{
  "model": "image VAE",
  "dataset": "retinal OCT scans (Kermany 2017)",
  "train_examples": 49215,
  "image_size": 48,
  "crop_scale_min": 0.5,
  "horizontal_flip": true,
  "translate": 0.12,
  "color_jitter": 0.2,
  "bottleneck": "kl",
  "downsampling_factor": 4,
  "encoder_arch": "vgg",
  "encoder_norm": "batchnorm",
  "encoder_activation": "silu",
  "encoder_depths": [3, 6, 6],
  "encoder_kernel_size": 3,
  "encoder_stem": "single",
  "encoder_widths": [80, 128, 240],
  "encoder_downsampling": "avg",
  "loss": "mse",
  "latent_channels": 16,
  "decoder_norm": "groupnorm",
  "decoder_activation": "silu",
  "decoder_weight_standardization": true,
  "decoder_widths": [48, 96, 192],
  "decoder_blocks_per_level": 2,
  "decoder_block": "basic",
  "decoder_dropout": 0.05,
  "decoder_attention": false,
  "decoder_upsampling": "nearest_conv",
  "kl_weight": 0.001,
  "init": "torch_default",
  "residual_init": "none",
  "optimizer": "soap",
  "beta2": 0.99,
  "learning_rate": 0.0016,
  "beta1": 0.9,
  "shampoo_beta": 0.99,
  "eps": 1e-08,
  "precondition_frequency": 25,
  "max_precond_dim": 512,
  "merge_dims": false,
  "one_sided": false,
  "adamw_lr_other_params": 0.0016,
  "max_grad_norm": 1.0,
  "max_steps": 13100,
  "batch_size": 128,
  "epochs": 34.1,
  "lr_schedule": "linear",
  "final_lr_fraction": 0.05,
  "warmup_steps": 1310,
  "weight_decay": 0.07,
  "adamw_weight_decay_other_params": 0.05
}
Rows from block 5 of the encoder, named by matrix and row number. Each number is 128 + 32 x the weight over its row's rms, rounded and kept within 0 to 255. All counts start at 0. Numbers have three digits each. After the name is the row's rms in percent of the matrix's.
# conv: 3x3 conv (encoder.blocks.5.conv.weight, 128x128x3x3), inputs 20-29, a 3x3 kernel for each
conv.29 091:129077097144112096145124139087059081178143134098150149152137150128144136120111102117174095116034184106156165154170124055089112124181142123153116146122150129144124089121147076152141161156115125124124102106091192161111136115141135208120094130133104157100099090093173191057
conv.30 131:191129134074101081161153128094033194126207138189188121130119164115104139157143136000203161116171080128156126134152113145151165113135113183090119117106139086162128185127075175136146114140101157084148102133076128129119111124136141141145083110154087151135151082183111130099
conv.31 111:151185109112099134154164118104127160107108136104072095133154164128138146125132095123108159166128084158060153131176155136117111130132097123132126181158171161103189114154093140054187150121139133163119108157156143132147127153114123102096146125113111088129113083103164195074
conv.32 098:157108126099112065055113100129153108114065173156161088180119120066136119175137125122121177089120166137121123107145178070042063176149158149181178174097168106122111068121106096123171132114134157148120060153151140094144109141126106160139110065138140072114126117107130150131
conv.33 092:102175141132179122149142108099056138083082140112096171156145114063127124099071152113237122084047118114041168121144147170162090121104114133080111060123120151109103191138111155131173125105097140119111143152119116083166122096165149110115134148079061108173135152149166161100
conv.34 104:118121132134159159166109135074087012142115172172141146102095086063189125168156061116204177176126073157113153177149127159166179142136107144130139125103144146140169103134119161083153076167190111177166111099119149125101150176117111099149155155117167119165151100096092162179
conv.35 093:128073092092227078120112150102147085143116158134113134181113095066120144138138073161203061165044173151140116116159172113156109109151163115169139111145140094146125126051076125131152141119100113105165111096117144101122126085126178136099126124088170079124159154121144119049
conv.36 085:145152087110132161126093141092179144112142166043141114056119129119112122144157135098078113084145155089195106168122177136103110097106075109182145123079050111137108157160112131150166127211151123183193125166113140081136153112133147146111060130147140124134120186135134161122
conv.37 086:108179159123122088148073076141145098092124081117070185193166072061068123114155066098148133146087136123182101139151132088114166125122100110124096050090163091100098191128198079191190127113077135155093135191053135095151117087124117125108185077140107076148155149098080129108
conv.38 087:107127137077150114206176170113108143115167115149119131132111155110146153169139121190174124131139129149162100111150132093140153120161097108119109108128127145087131155081152198140104130136142122135095080180109085152139139148118173124094132128130052135086100116209161156126
conv.39 097:125152089121122104097107063174048068086126123117137121112145136139104136115146171137129114108157156130116179104104142160141105136143156129099143124102117126119142148133093112185100215121141085172134167130135140103097129069098075140149090081109141160064158115108094084085
conv.40 107:196105120161120141099139148117232133124128164134113116131129136126114132160173123154141126069093121116165148103095112106074112087097143097098094116159137194130158141047134188189134113103141145105129123147128162114116079116127188143144180128100044114164063127119112113094
conv.41 089:099154154133184131150191068157133079100083086091112113111083100123121143174136147143085179101083170164068173163137090121171127090152121123176136138135151179145121062153203122137126148142056119186125118108099103137093078135169119143087145121115153212056111184165116164143
conv.42 113:112128146138149122157153134160132213151126105144168145140143090162163194129148098157126128153151141140064078149152119122163109148134095165143095126156179128094146136100046175126151100168110152139125084100111127091098118129140104135117132119116139105147107083201132148119
conv.43 082:134113130061169171184074131186132128114078093142159121173159147094153100111178104144107099159023117103130119117153110118131108128103085152093069129101093162140121092138135090142136048168117117109100127147120100146122135202122135160137122141134174106125153147139089077149
conv.44 099:138129094134235189140085148114055185105125178080121076118184121108137106142104077145177149123098151070120147095144152095094073152127174106102142128081126162147159165143142091153206194198154089129105098126111130133108127074105130144157091135132105173158143082097147126146
conv.45 101:100130140107085121108164090079117055147120121086138174095146175139103167159169159183140060146214120148129104179144166153091177105083109142187122136204104141102087144168183165138152118113132104155125037097091124102111120124109145119116145124144165124189153139143108129080
conv.46 109:149162140156093113155211142124127070135163152156167123126179112140069111151195132145150105114128151114015105145096105130118145097118060085120165140082087138052105137155092206111040076098184138154148106073139146165153146146107148107103104152126097233135119114148149159083
conv.47 103:146122100106121089110140106156088099131092182162086082168108104137154133160130129189081107099182110093163082123165125109103137190159163136093161123110114085122132091099146160145110107181094161130166098172138134101115116151103150141149141085135109116147124115121118149064
conv.48 106:121084122113155139111126115109111004056147165079138138126151094106141147115123091138190094076142154166136118131139145175149079141071143144180117156136103161157149114096121121137149131114182158114145165097125115131172135126153187113132114153128097113137138149140141135166
conv.49 097:154148133154199137116124176146154093184130108159133131119120136107163107162116148164197136162030061132161162088158155160152076175115133093135129136196137173142145111085089120132198139067134115114192117195206103174106121123117115120110097132143197117131157172103091137116
conv.50 084:149120152084090081129137047136097096130144127142154067081096131125130137179191118097122141132153152122112097140132117095164101170135142124107095104070148101048119057162129169184182137139123122123164100105101128113120121090159089201128125181100117130111145125154145156136
conv.51 101:120155136137145118148185085136134114119174175081021175128105123174113180109082179102095066098145076108116096145149141123159063117162176135133129140114074152143129166108142103136113201125123109096097120094101145117112123129125130067147130143150133098148124157104119149157
conv.52 109:129171118116146172156185142108109164098074120120121137122107128186103139071086130129131149102131082151149115136094157113099072160150147142144106117114131121072171158069065078056094120081094101108124136113171159081122122112141103064134086155145107143079122115130117089159
conv.53 099:075100152147202108143179125125174094125170175109102214197109108178124100094093159124116110185129151148134132110157136121099111133107164101099110150125140124113105151090168114167128158160124169149113169220154100097107109123143084103136180120104138103106138159179158118089
conv.54 112:170100121123129095113097147160127133097093120084159142073148083149176057147138129060112145170104108114158170152167163135133165108074115162113147154115126142138119124148151092157227166207157098197153176137134128122157115123128089125110132121160112147129133143097152117109
conv.55 106:135110121142141139131152141110123097172146121090187122127082123121178111172134102166109108143158173078230163141059084126207199118079179093168141145141152134098077081145130150125094152142125152116127162164120086082133112172105075092079145153129129080141159160143120135075
conv.56 109:084124135142215156131108122126152151161140158144077100108170141117180088129165158112145141149092105148130148125101129095132144148166133108105090108133105129100112140122161061111146188147129130144089140179126147145147126151141117117107120103153162129104163173086124140081
conv.57 101:122133113173150119097148108094142170148113094125105061142135122115086185095128121136113159100117125110101077163126199093086143203172169114095080139104095111129130159117143136172115142098107094058084076086058158121125123149109096082144122081169110183112148132173090160103
conv.58 077:191156153071121151169145111111113155090135142099117060085095072135114151083104221170105092107169104126142157122144094215183126157164186137141127120206162119145175169143134172150150114167146115158167136086132139121113155132135136101133148117078067144136085094149132141129
conv.59 091:124043055167135081133148155137217183095145167113100087164123178112146193108129162134124133093118125149144138075094114120145170181095151109133178124164193137172143099163170112142145163101085103111108099120123109098148136104091087137118157070141182127119124139179118179066
conv.60 093:184091123125124116144154104103128109170142115104101170147167146153074138132197120151170085153077152144135121160163104159128123149168108140193124138151121105159195074069131115110098137176113134109100129097138103180133127109167123200122146104137122142071128129082105164137
conv.61 101:140164078118233167105100191166096148172091102139157189141144130075187138124099148100118191105087127162166143167095171145142098082095184181109158125080133151120111131112115169106127156120105127118094091128114104148125041146136139159149140117165198056153131133124117070110
conv.62 115:126138056138181161142108115161133123089104093147069150126125135193075096154156137143136119107146118150085162088084163124102075142104132115110097113100105170157139143183083120211086063091078147108145107154102121132178130097112129150169119165154136137126136152096121090148
conv.63 105:160079142067121096113162120093103097181192059105159075117118111101120103099144134072176119146157188137071070113125149105150157117097100139115100130130127158136119149189133188141080040098084143089108132133091076137152153147105144123141124168116127135089129116183157158124
conv.64 106:140135155135066097111125086125121097075104211151084102135125123129101157132159148106095168081214122155142044109132127127075127131101111137104109137129139135138084083117142169171109146146137153178120148075158122176138164166129143113150129144096122128196122106180160103084
conv.65 096:155097119053091156121122144094110151103111127090181096138100122117149087092122169117086113148189121116168122181102104081157106116143102193084101170127134102111067141127121124113071164116099121071109152118141088125155109113097119156123118108153094190129189225099117124153
conv.66 097:122157126151154138155125139095189178149100146193132109104111184062109163102160147129128148100121132118115115108099107139112139114109128139181104167155129078111104104134124134150149126126085130130134083193147143112158134138176171151122106124098159098108097137184143172138
conv.67 109:128126148089148100121080102177050204097106200149133151162132117085137119107123143108128144106112127086136151127184114088078096169142127133107089139124160115133138127123154131194070145095077109136116106170141125150142180147160108150084137127101124101137125139049116097140
conv.68 097:147095080131158171132032097102086085127162150137084103187138094145174133089049108102170151086019134061104141141115111149196045157064123122148096093106137022107202123106088083136192124107083134097161142147096148125126132184158088121122121106114115098171094132091141074111
conv.69 081:164084083097144108127152149106105116121117114165181063217179162094117141130186173129109089139093044159136109133108114079117186114170117137112104036099103155149171112167153128080168097118105135116166129164115099131088130180082170123125111095161075090082104156137066164182
conv.70 106:113095119108135152134135156168135183111076121121140164114055170143132094124119082160176104169122150096099122120155176135125168079109151115042083154133107111124141175162110108175178072126146181102132069091151119124118117071139108158125062132084084078135132168082128114181
conv.71 093:147170139102107139154155151144150167144114162120108133083121142152146094080159187149102151109100167107088184135056087113147128173116163128073081116135098091125137137125118167155116123143178156116137129097115114118146099134088174112126133116144116066143146146112139180122
conv.72 099:152126118132097117125130195137175208120159028130127152148132059158149156132101137135145089186110089123131122073160181160117097123091115106103101107152162171183099107185158087111160153126145128166113181135132114156112093116065133142172085081122113182161150064145094140075
conv.73 083:108114108075199118141107128150151142130152139147170103140130145174109182143178131121189090106123112127100082093092160091125115126085144080107116125150088119128104137077142063111164126115103103142134153100135114100100145106176095166135109171154178175104135064139174128126
conv.74 122:108068110132167143125167130099179145143209130115088128117151089125109211126159126138193127154114148092137140143129116110172196126136083071154117148145132039127125115106215140118144112130115088110124110125156117111122168155093132083111132089128115155096098134147171125087
conv.75 092:160103125156120148130189151160185164093154188131130102120101042068162147092112129176183109120161101186097140115096130114162088151132121120088151135126136176110111091070134143121105138151129140118196123140144068162135135149072108144088124136138101162093079131128110170159
conv.76 116:148146142158176146120153115127166132118128131120082136138116127128050133141122108081094126092108133130098081104103112106180119113103091124122116181140072105069128083079116145173087123109149149131142126132108125121167089164108137088170128121136150170156149157136111142135
conv.77 103:136152114147123156158132129137107187065116106178208151087181126097129127101144222114078147140160123126143097149107147125118104171087092178146146116153076133160203028093142162104127157149166128094161091129148111123108155083109173060142133111119148126125166165045068091149
conv.78 099:154109164153068128146132153128097141143149149138146155144123147152195084103147099180133141161161108066182081169147097136110132088097086127155101132136138121187154133168181179155164148117130132102113087102121148135105113109119119095204140107173108142106124146108149084121
conv.79 118:131158157140121117093083116106108083194177148159122144123118082169195173144136177200103128116125137120155186146143133148093139122133112152143225144122109123172083125061083149114119161113196164132090117115094105109145170116150127113133121123136160146087075067085124135185
conv.80 087:123103115110081130139102126044120143182128032085082084128152151073108124120133117125166135094120166113099146193096101138159109134139179049143107123148114148115079053143202112080181074096041152099168180175142141133095144174147022156135094130152205141108184125150116119153
conv.81 095:140133130128128117141066130102189151116107179169118147131144130156124145123160086153107180144081175137107148084140138096122137144139158158117122154142133079135154186204060155110183114100116118110115130152117105111165148110115151107106142173089122151125171120089083117140
conv.82 100:141100122080099153131125138164099116123186197114128228145122098171167085166135154099115119148080115124160171129113078088165143105099142102135109124127174114111151148134125132134168067102131190177129123152178163153161130160119080101132110085174153140115133143119164182081
conv.83 096:154154117148126076101130113153189082109166168091133109109073135173177166115170148145134102095201171153142155129127112116162177119084156156121176156090215143162102141159141101128071132164141174095111089138108099148118072063101157129115171167146050112104130035162125104130
conv.84 085:094121157113146139102091133116131096120041132155154176124125110162119154120147168129116115177108121140168103138141144176161152067133170126093167126075138150135175084112104070074110106174107092096058094121175133091147087107171143165117146115123158116133093160170149111117
conv.85 116:138142123149142131131116106110138116180065136162126197087147156109084095169093149134088115178136103123164152121101097130108124103201158124148152108131100160105129067083138091057128124193103119145085121169133148109169142119119131137144135146160148129153107152116153146116
conv.86 096:113125103075094154142146122155087087115123143123166147063092154155124161145108120123120156082067111129156068179085151147122084110104113146068160195147169094143141104209149080103128127128158112127141116121099114133102069124115060119164145145147164152136129131129133110115
conv.87 118:123127139131130117126142120134107110136164087160151113116151105177140127161175116134194101185147160158097122098118183102101103137126139137077092083158106089154150141129194122116174180128179112076137100078092040096114127097085121166106128177105255166167091138147096118141
conv.88 102:144169097100154096163157113153099146151039137169064205102158161129095117122158131089061153108056190152139104110153137145150087167111158089156065154157134116086128067120136044115081167113127131120135157078119149095114177113147132137125135104131102115148146233060111089129
conv.89 091:118068110155085132160100110094057086099141136098213072179154115093133158130112142062126050158165094169122110175101080112138121155195204168164163067063097102163148102153129113112105127051094164108097130167133098167164114127147077124146167103161180177098110169118172072163
conv.90 097:135153135175110137109148160157133130144112103124069175093120157089092113228175120178123126117150143179075153164162129167154087193168161146172158164115157095115116130140110149125114184159117127116177210141127144064100158130118126115108132147097141128116137073127139154129
conv.91 115:142137125185141096135131084107165149100120162138198132139135159158144101129186098142145144102148153149138113117171086095146132127187137103125117080120142169107093089123140144144144080141079144138142132139100111133131175148147143164089165115076136148110154058190162176120