A small image VAE, trained from scratch.
Model: 5.87M parameters, 48-pixel images, encoder arch vgg, encoder norm batchnorm, encoder activation silu, encoder depths [3, 6, 6], decoder norm groupnorm, decoder activation silu.
Training: soap at rate 0.0016, 13100 steps.
Rows from block 2 of the decoder, named by matrix and row number. Rows with one number belong to one channel. Each number is 200 + 20 x the weight over its row's rms, rounded and kept within 0 to 999. All counts start at 0. After the name is the row's rms in percent of the matrix's.
# convs0: first 3x3 conv (decoder.decb.0.0.convs.0.weight, 96x96x3x3, standardized in use), inputs 28-31, a 3x3 kernel for each
# convs1: second 3x3 conv (decoder.decb.0.0.convs.1.weight, 96x96x3x3, standardized in use, transposed), outputs 28-31, a 3x3 kernel for each
convs0.2,093,197,167,219,214,207,173,169,220,215,193,231,206,204,180,208,261,177,173,196,198,218,208,212,206,160,210,184,217,176,159,189,207,178,228,175,180
convs1.2,091,193,190,208,192,200,199,203,186,213,251,182,159,221,185,197,193,182,163,216,191,230,228,168,152,192,194,223,213,199,196,219,207,192,180,217,221
convs0.3,094,198,210,155,186,150,259,204,220,216,188,193,182,206,146,181,208,192,207,222,196,235,207,231,212,228,205,179,228,162,184,216,190,219,190,203,247
convs1.3,091,176,206,200,178,196,215,221,205,212,193,196,178,202,220,204,223,240,210,200,209,192,198,193,219,169,186,193,173,219,217,178,182,197,219,260,230
convs0.4,105,206,195,177,198,171,190,166,207,214,192,228,159,206,160,221,197,229,172,206,187,200,199,243,163,183,187,219,221,220,236,141,259,239,212,156,175
convs1.4,104,193,188,218,190,207,207,208,196,193,202,202,209,212,238,204,223,183,227,203,190,214,167,190,199,222,218,199,242,203,190,171,211,216,153,219,201
convs0.5,093,205,201,189,164,185,204,211,187,207,219,184,196,214,171,192,132,222,225,196,206,189,169,195,184,211,240,205,226,217,207,203,244,185,202,174,188
convs1.5,076,207,187,204,195,213,218,198,194,199,164,213,241,222,204,236,217,197,237,165,177,198,200,186,169,209,196,175,219,214,191,226,206,169,199,195,217
convs0.6,103,182,217,215,276,160,159,142,234,193,204,195,193,171,178,226,200,199,209,216,206,193,218,215,211,204,173,210,192,228,216,202,190,148,233,206,192
convs1.6,097,216,205,169,209,216,183,192,189,221,200,196,170,169,172,183,229,200,201,190,178,213,215,191,203,185,211,171,209,235,224,211,163,215,201,211,185
convs0.7,105,224,182,215,181,223,202,191,202,187,197,194,188,135,204,170,235,188,209,231,169,159,171,207,211,232,179,213,137,188,224,222,169,212,216,200,191
convs1.7,103,203,220,193,197,211,218,186,218,206,223,168,196,209,216,233,201,215,192,216,200,181,212,212,188,186,241,218,211,203,217,222,186,197,216,219,243
convs0.8,092,218,191,164,164,195,264,209,165,181,184,192,179,217,204,241,188,187,185,193,178,183,229,177,225,202,235,162,186,184,217,208,160,207,221,223,215
convs1.8,090,205,178,200,191,184,188,210,190,189,211,194,197,169,184,178,186,269,207,186,197,186,185,203,225,220,214,202,228,199,200,159,220,197,164,207,230
convs0.9,093,188,184,248,214,157,234,204,246,165,206,198,199,198,225,185,192,186,235,185,159,225,228,197,219,199,196,194,214,203,202,167,147,231,201,184,211
convs1.9,107,199,222,199,190,215,204,199,171,210,203,167,192,208,234,202,166,209,172,189,208,212,149,201,189,207,196,209,203,183,200,181,133,194,207,197,203
convs0.10,105,185,209,227,183,156,214,198,191,209,226,194,160,215,202,218,169,200,174,200,195,203,213,212,191,185,131,217,161,186,226,186,188,165,220,188,184
convs1.10,119,194,213,226,193,208,226,185,207,214,197,205,189,191,201,167,222,201,178,219,242,231,197,200,222,201,201,200,193,219,195,179,159,180,209,247,224
convs0.11,091,185,192,212,188,112,196,188,163,212,207,187,180,199,176,195,175,203,173,217,223,194,183,177,197,227,218,197,189,200,221,189,130,196,195,195,186
convs1.11,082,192,160,179,174,194,147,186,210,220,202,177,187,172,198,196,216,190,225,236,209,206,188,196,210,210,200,182,209,197,176,208,209,189,184,190,219
convs0.12,094,174,192,241,244,200,197,189,215,137,178,193,181,183,169,179,219,202,209,209,165,202,204,216,215,147,243,203,167,177,234,203,215,183,223,195,187
convs1.12,089,224,209,211,181,170,179,211,189,191,181,186,181,202,194,188,220,205,214,196,205,183,192,200,183,203,204,180,215,203,178,214,255,162,173,199,198
convs0.13,093,195,182,219,199,185,210,194,218,184,188,217,212,196,182,186,181,206,159,187,216,202,235,200,183,176,243,189,244,172,225,145,231,224,204,221,206
convs1.13,098,212,218,190,245,215,223,224,226,225,208,210,182,215,199,174,188,204,218,205,198,207,197,196,165,217,207,212,173,171,185,175,179,210,214,201,192
convs0.14,096,259,197,187,208,185,173,205,216,237,219,204,204,200,177,221,209,188,175,168,236,172,221,187,175,192,191,204,220,193,177,187,207,204,193,202,224
convs1.14,105,187,193,204,211,198,215,193,181,170,205,203,181,193,233,231,213,211,212,207,206,235,174,218,190,219,177,207,210,228,183,182,230,185,198,185,203
convs0.15,103,193,169,222,169,207,189,189,192,207,218,195,207,175,205,233,208,219,227,175,222,195,206,234,170,211,205,161,156,206,183,155,182,208,205,180,197
convs1.15,105,195,204,223,200,222,224,209,202,218,147,193,174,167,196,199,198,215,198,192,184,186,219,179,176,199,204,185,205,228,209,185,191,236,172,193,215
convs0.16,107,198,226,169,201,183,245,179,182,232,244,201,203,224,193,155,199,204,229,205,183,172,195,261,147,198,197,204,221,178,165,163,203,231,223,205,203
convs1.16,097,173,202,209,173,208,203,213,193,209,175,185,182,236,178,187,223,189,156,186,190,178,233,172,187,250,177,181,231,191,166,212,193,211,183,220,193
convs0.17,105,236,194,192,191,241,201,201,220,188,201,186,224,194,190,208,198,201,183,217,179,217,204,185,211,182,195,215,220,198,148,230,170,184,177,191,213
convs1.17,099,212,182,199,199,175,180,187,197,171,243,242,221,190,223,181,168,186,197,222,188,218,192,215,178,202,152,225,194,185,223,224,192,192,216,214,209
convs0.18,100,189,221,182,188,155,233,189,219,183,236,234,169,238,211,213,184,181,218,169,180,149,229,197,208,213,197,210,167,211,201,221,194,217,193,188,211
convs1.18,107,191,220,209,195,232,228,188,186,218,181,199,205,185,204,163,200,197,191,184,164,207,195,174,197,199,199,180,213,241,163,230,236,204,217,229,206
convs0.19,082,195,180,192,203,204,159,192,174,205,196,243,191,201,203,169,219,211,190,211,229,210,206,218,165,209,193,190,172,216,198,207,195,189,229,221,198
convs1.19,122,193,198,209,216,197,191,210,200,209,230,213,212,190,198,202,191,173,206,194,173,217,159,162,202,187,205,211,207,173,207,219,187,217,217,225,191
convs0.20,093,247,170,199,157,217,170,196,218,188,172,182,188,223,202,199,200,206,189,219,225,202,183,212,230,208,185,215,224,203,187,188,207,175,210,199,223
convs1.20,087,183,199,203,187,194,184,201,187,234,197,196,201,203,204,204,215,202,200,188,206,206,215,180,219,193,185,169,197,216,194,200,189,185,197,214,198
convs0.21,112,165,213,207,195,192,184,197,180,221,184,199,203,198,207,202,205,207,232,224,174,222,209,166,242,177,246,203,196,179,195,196,194,213,174,191,175
convs1.21,105,188,189,219,184,216,205,202,206,206,165,222,185,193,223,184,193,211,167,213,188,215,190,216,225,206,191,198,215,211,219,218,218,203,168,180,215
convs0.22,109,163,191,209,186,211,178,186,163,242,179,197,228,223,213,201,199,211,214,167,195,211,185,189,194,199,194,215,180,184,199,218,161,185,186,217,189
convs1.22,102,186,202,215,205,195,213,199,212,212,175,195,206,181,217,205,212,205,173,179,195,212,200,210,235,237,186,209,236,211,195,229,212,197,213,201,184
convs0.23,096,171,190,217,204,170,179,218,199,184,179,169,171,199,241,177,192,153,200,183,215,202,205,203,217,217,209,197,244,237,204,162,181,193,199,197,181
convs1.23,097,209,194,202,220,221,208,182,194,216,229,253,195,218,186,199,221,193,197,182,222,185,180,179,176,211,199,175,210,218,206,209,195,182,195,189,193
convs0.24,102,185,181,217,188,186,224,154,209,195,162,221,215,216,192,223,221,179,142,219,178,173,216,225,210,221,181,206,208,176,197,207,211,194,205,198,220
convs1.24,094,191,228,232,205,226,218,206,191,210,220,214,189,192,181,222,195,164,209,195,179,208,217,222,203,204,210,211,193,199,177,146,172,205,205,208,190
convs0.25,093,189,219,217,232,207,182,208,191,184,218,214,175,241,178,207,170,244,194,172,213,189,196,175,212,229,151,175,148,222,237,176,247,180,212,195,217
convs1.25,089,208,200,193,220,196,181,182,192,209,230,202,205,162,187,192,188,165,194,188,241,191,224,205,204,245,224,206,179,176,184,196,217,225,199,184,237
convs0.26,095,182,222,178,185,193,228,198,197,205,192,198,217,196,218,221,237,157,193,198,255,193,207,152,204,180,202,216,204,207,201,239,199,198,194,201,193
convs1.26,094,208,205,197,197,209,197,198,220,200,210,194,193,173,155,186,170,188,199,207,179,173,212,215,216,208,187,175,218,168,214,216,236,221,204,207,210
convs0.27,092,181,164,189,190,192,198,212,212,210,193,154,193,188,235,184,223,160,213,192,219,178,220,190,223,209,208,198,210,189,191,220,203,229,170,160,190
convs1.27,102,185,176,187,215,200,184,223,217,214,228,222,192,225,183,220,176,211,195,211,202,205,197,171,201,200,228,213,195,221,212,177,212,171,222,224,185
convs0.28,094,226,209,219,161,177,202,185,214,166,204,195,231,180,208,202,227,221,188,188,178,182,201,211,206,179,221,199,210,193,170,178,206,208,189,170,204
convs1.28,093,220,192,173,214,226,214,177,211,210,210,154,216,208,209,214,200,209,202,216,205,212,188,193,186,184,166,239,224,213,223,204,193,220,208,193,194
convs0.29,083,220,260,180,189,149,201,190,171,225,197,199,226,210,184,208,207,212,188,235,157,145,224,192,220,207,209,180,210,252,162,243,234,215,190,220,207
convs1.29,110,211,178,210,230,230,211,207,171,172,165,169,205,193,212,195,212,199,210,199,172,226,193,231,197,217,209,195,213,207,181,210,177,186,194,171,162
convs0.30,098,182,234,174,226,143,210,183,245,186,210,193,207,233,199,165,199,202,213,187,209,203,192,213,160,199,195,193,171,224,163,213,260,261,177,186,152
convs1.30,110,206,193,213,184,208,193,209,176,185,227,198,195,190,168,199,198,182,182,177,191,182,222,194,210,220,204,175,206,243,202,192,157,217,213,172,178
convs0.31,125,182,216,197,163,217,210,206,180,220,216,166,233,185,180,220,197,185,193,220,162,203,222,190,190,202,219,198,227,194,166,172,202,206,204,168,217
convs1.31,137,195,186,190,197,191,195,190,205,204,195,211,209,212,208,225,190,166,178,184,192,197,199,175,188,198,158,165,191,179,227,198,181,212,241,173,194
convs0.32,080,194,185,188,181,202,173,192,202,203,196,182,198,201,207,204,209,199,191,199,201,205,170,184,218,200,172,219,151,204,179,200,190,207,183,192,193
convs1.32,086,200,209,214,207,209,230,235,207,213,227,214,191,198,210,201,216,204,205,218,168,179,170,208,206,196,182,184,157,145,195,174,202,219,200,259,222
convs0.33,102,180,211,204,212,179,191,217,210,201,207,200,163,224,192,179,199,181,217,189,211,205,191,213,174,219,169,194,185,147,207,173,218,196,219,230,177
convs1.33,092,212,195,204,210,188,197,192,213,209,215,215,196,203,210,176,226,225,126,206,199,215,207,213,200,194,222,204,183,161,185,203,215,197,224,210,231
convs0.34,096,197,167,186,178,232,159,202,210,232,229,199,159,204,232,180,183,177,242,208,199,198,234,159,194,208,234,206,181,182,208,197,206,171,214,201,205
convs1.34,092,169,171,190,202,201,191,222,224,227,187,206,204,212,215,157,233,198,197,212,198,188,206,216,191,214,218,202,207,205,211,231,197,171,193,214,242
convs0.35,098,213,151,185,180,239,185,185,252,205,177,139,223,189,237,189,237,238,184,222,204,165,204,199,202,185,200,221,193,251,181,184,181,176,179,190,184
convs1.35,091,216,196,197,202,180,215,230,166,199,214,191,215,194,193,156,194,215,201,221,199,197,168,238,229,196,206,189,192,198,197,226,232,233,265,181,240
convs0.36,114,216,190,225,244,202,188,215,200,208,189,202,183,196,211,208,215,209,194,171,206,211,206,190,227,206,193,225,140,226,284,239,201,141,206,173,233
convs1.36,110,199,192,205,184,198,183,190,213,210,207,206,210,176,184,212,200,196,220,195,180,196,179,168,207,180,178,216,205,201,215,213,184,195,138,165,241
convs0.37,103,188,204,177,216,147,249,191,205,191,197,197,208,164,181,226,203,245,203,216,156,246,195,208,209,169,202,216,193,201,209,180,197,207,192,206,194
convs1.37,095,198,222,224,156,177,203,213,203,201,180,192,173,174,186,220,202,184,238,204,185,235,165,202,195,200,228,226,191,207,213,206,208,179,215,186,189
convs0.38,100,182,200,162,170,181,233,201,207,195,186,169,195,202,220,162,206,202,241,237,197,195,172,193,212,239,246,198,220,196,184,186,176,202,188,219,193
convs1.38,108,198,172,194,205,225,214,239,240,217,175,218,187,226,197,193,221,209,232,198,179,182,187,205,188,196,165,191,199,171,206,156,137,195,196,194,232
convs0.39,101,213,219,218,177,182,218,176,203,196,205,207,208,182,205,191,154,214,222,175,194,215,208,216,220,185,191,155,220,204,178,195,213,206,178,206,204
convs1.39,098,201,204,205,197,191,209,186,181,190,203,220,212,198,184,201,211,205,208,224,211,209,203,180,196,208,184,220,196,205,209,208,180,200,187,196,205
convs0.40,111,188,207,181,240,172,138,190,188,217,200,194,182,230,215,188,184,162,202,194,235,167,121,182,203,233,204,196,229,246,147,212,178,214,179,193,208
convs1.40,111,211,192,223,221,219,186,227,206,204,180,216,195,218,235,185,196,173,189,197,197,216,191,206,213,244,210,206,147,198,220,176,179,186,240,218,195
convs0.41,101,190,166,201,202,252,197,180,168,206,211,247,178,180,198,214,204,198,211,201,192,190,182,212,199,176,196,211,157,219,170,198,191,218,218,200,195
convs1.41,099,197,213,197,202,208,216,230,188,213,208,228,243,173,193,197,222,212,173,210,189,200,205,207,225,194,210,186,204,178,192,179,163,173,187,181,192
convs0.42,105,181,183,210,199,208,170,198,195,183,250,205,204,216,200,208,218,226,175,185,229,207,201,195,179,227,160,213,200,204,182,205,176,217,197,225,211
convs1.42,099,219,185,203,228,220,214,186,198,176,198,158,169,184,186,164,211,175,202,233,242,175,194,215,210,218,197,220,194,162,207,153,196,214,204,197,214
convs0.43,096,194,189,208,218,192,172,185,177,188,234,186,196,180,180,175,174,168,251,192,228,147,192,219,203,208,180,223,202,207,230,236,198,195,200,225,186
convs1.43,090,226,207,210,210,229,225,213,209,209,202,223,221,196,250,209,212,225,144,193,218,205,190,195,222,212,202,191,217,178,182,225,175,190,195,188,207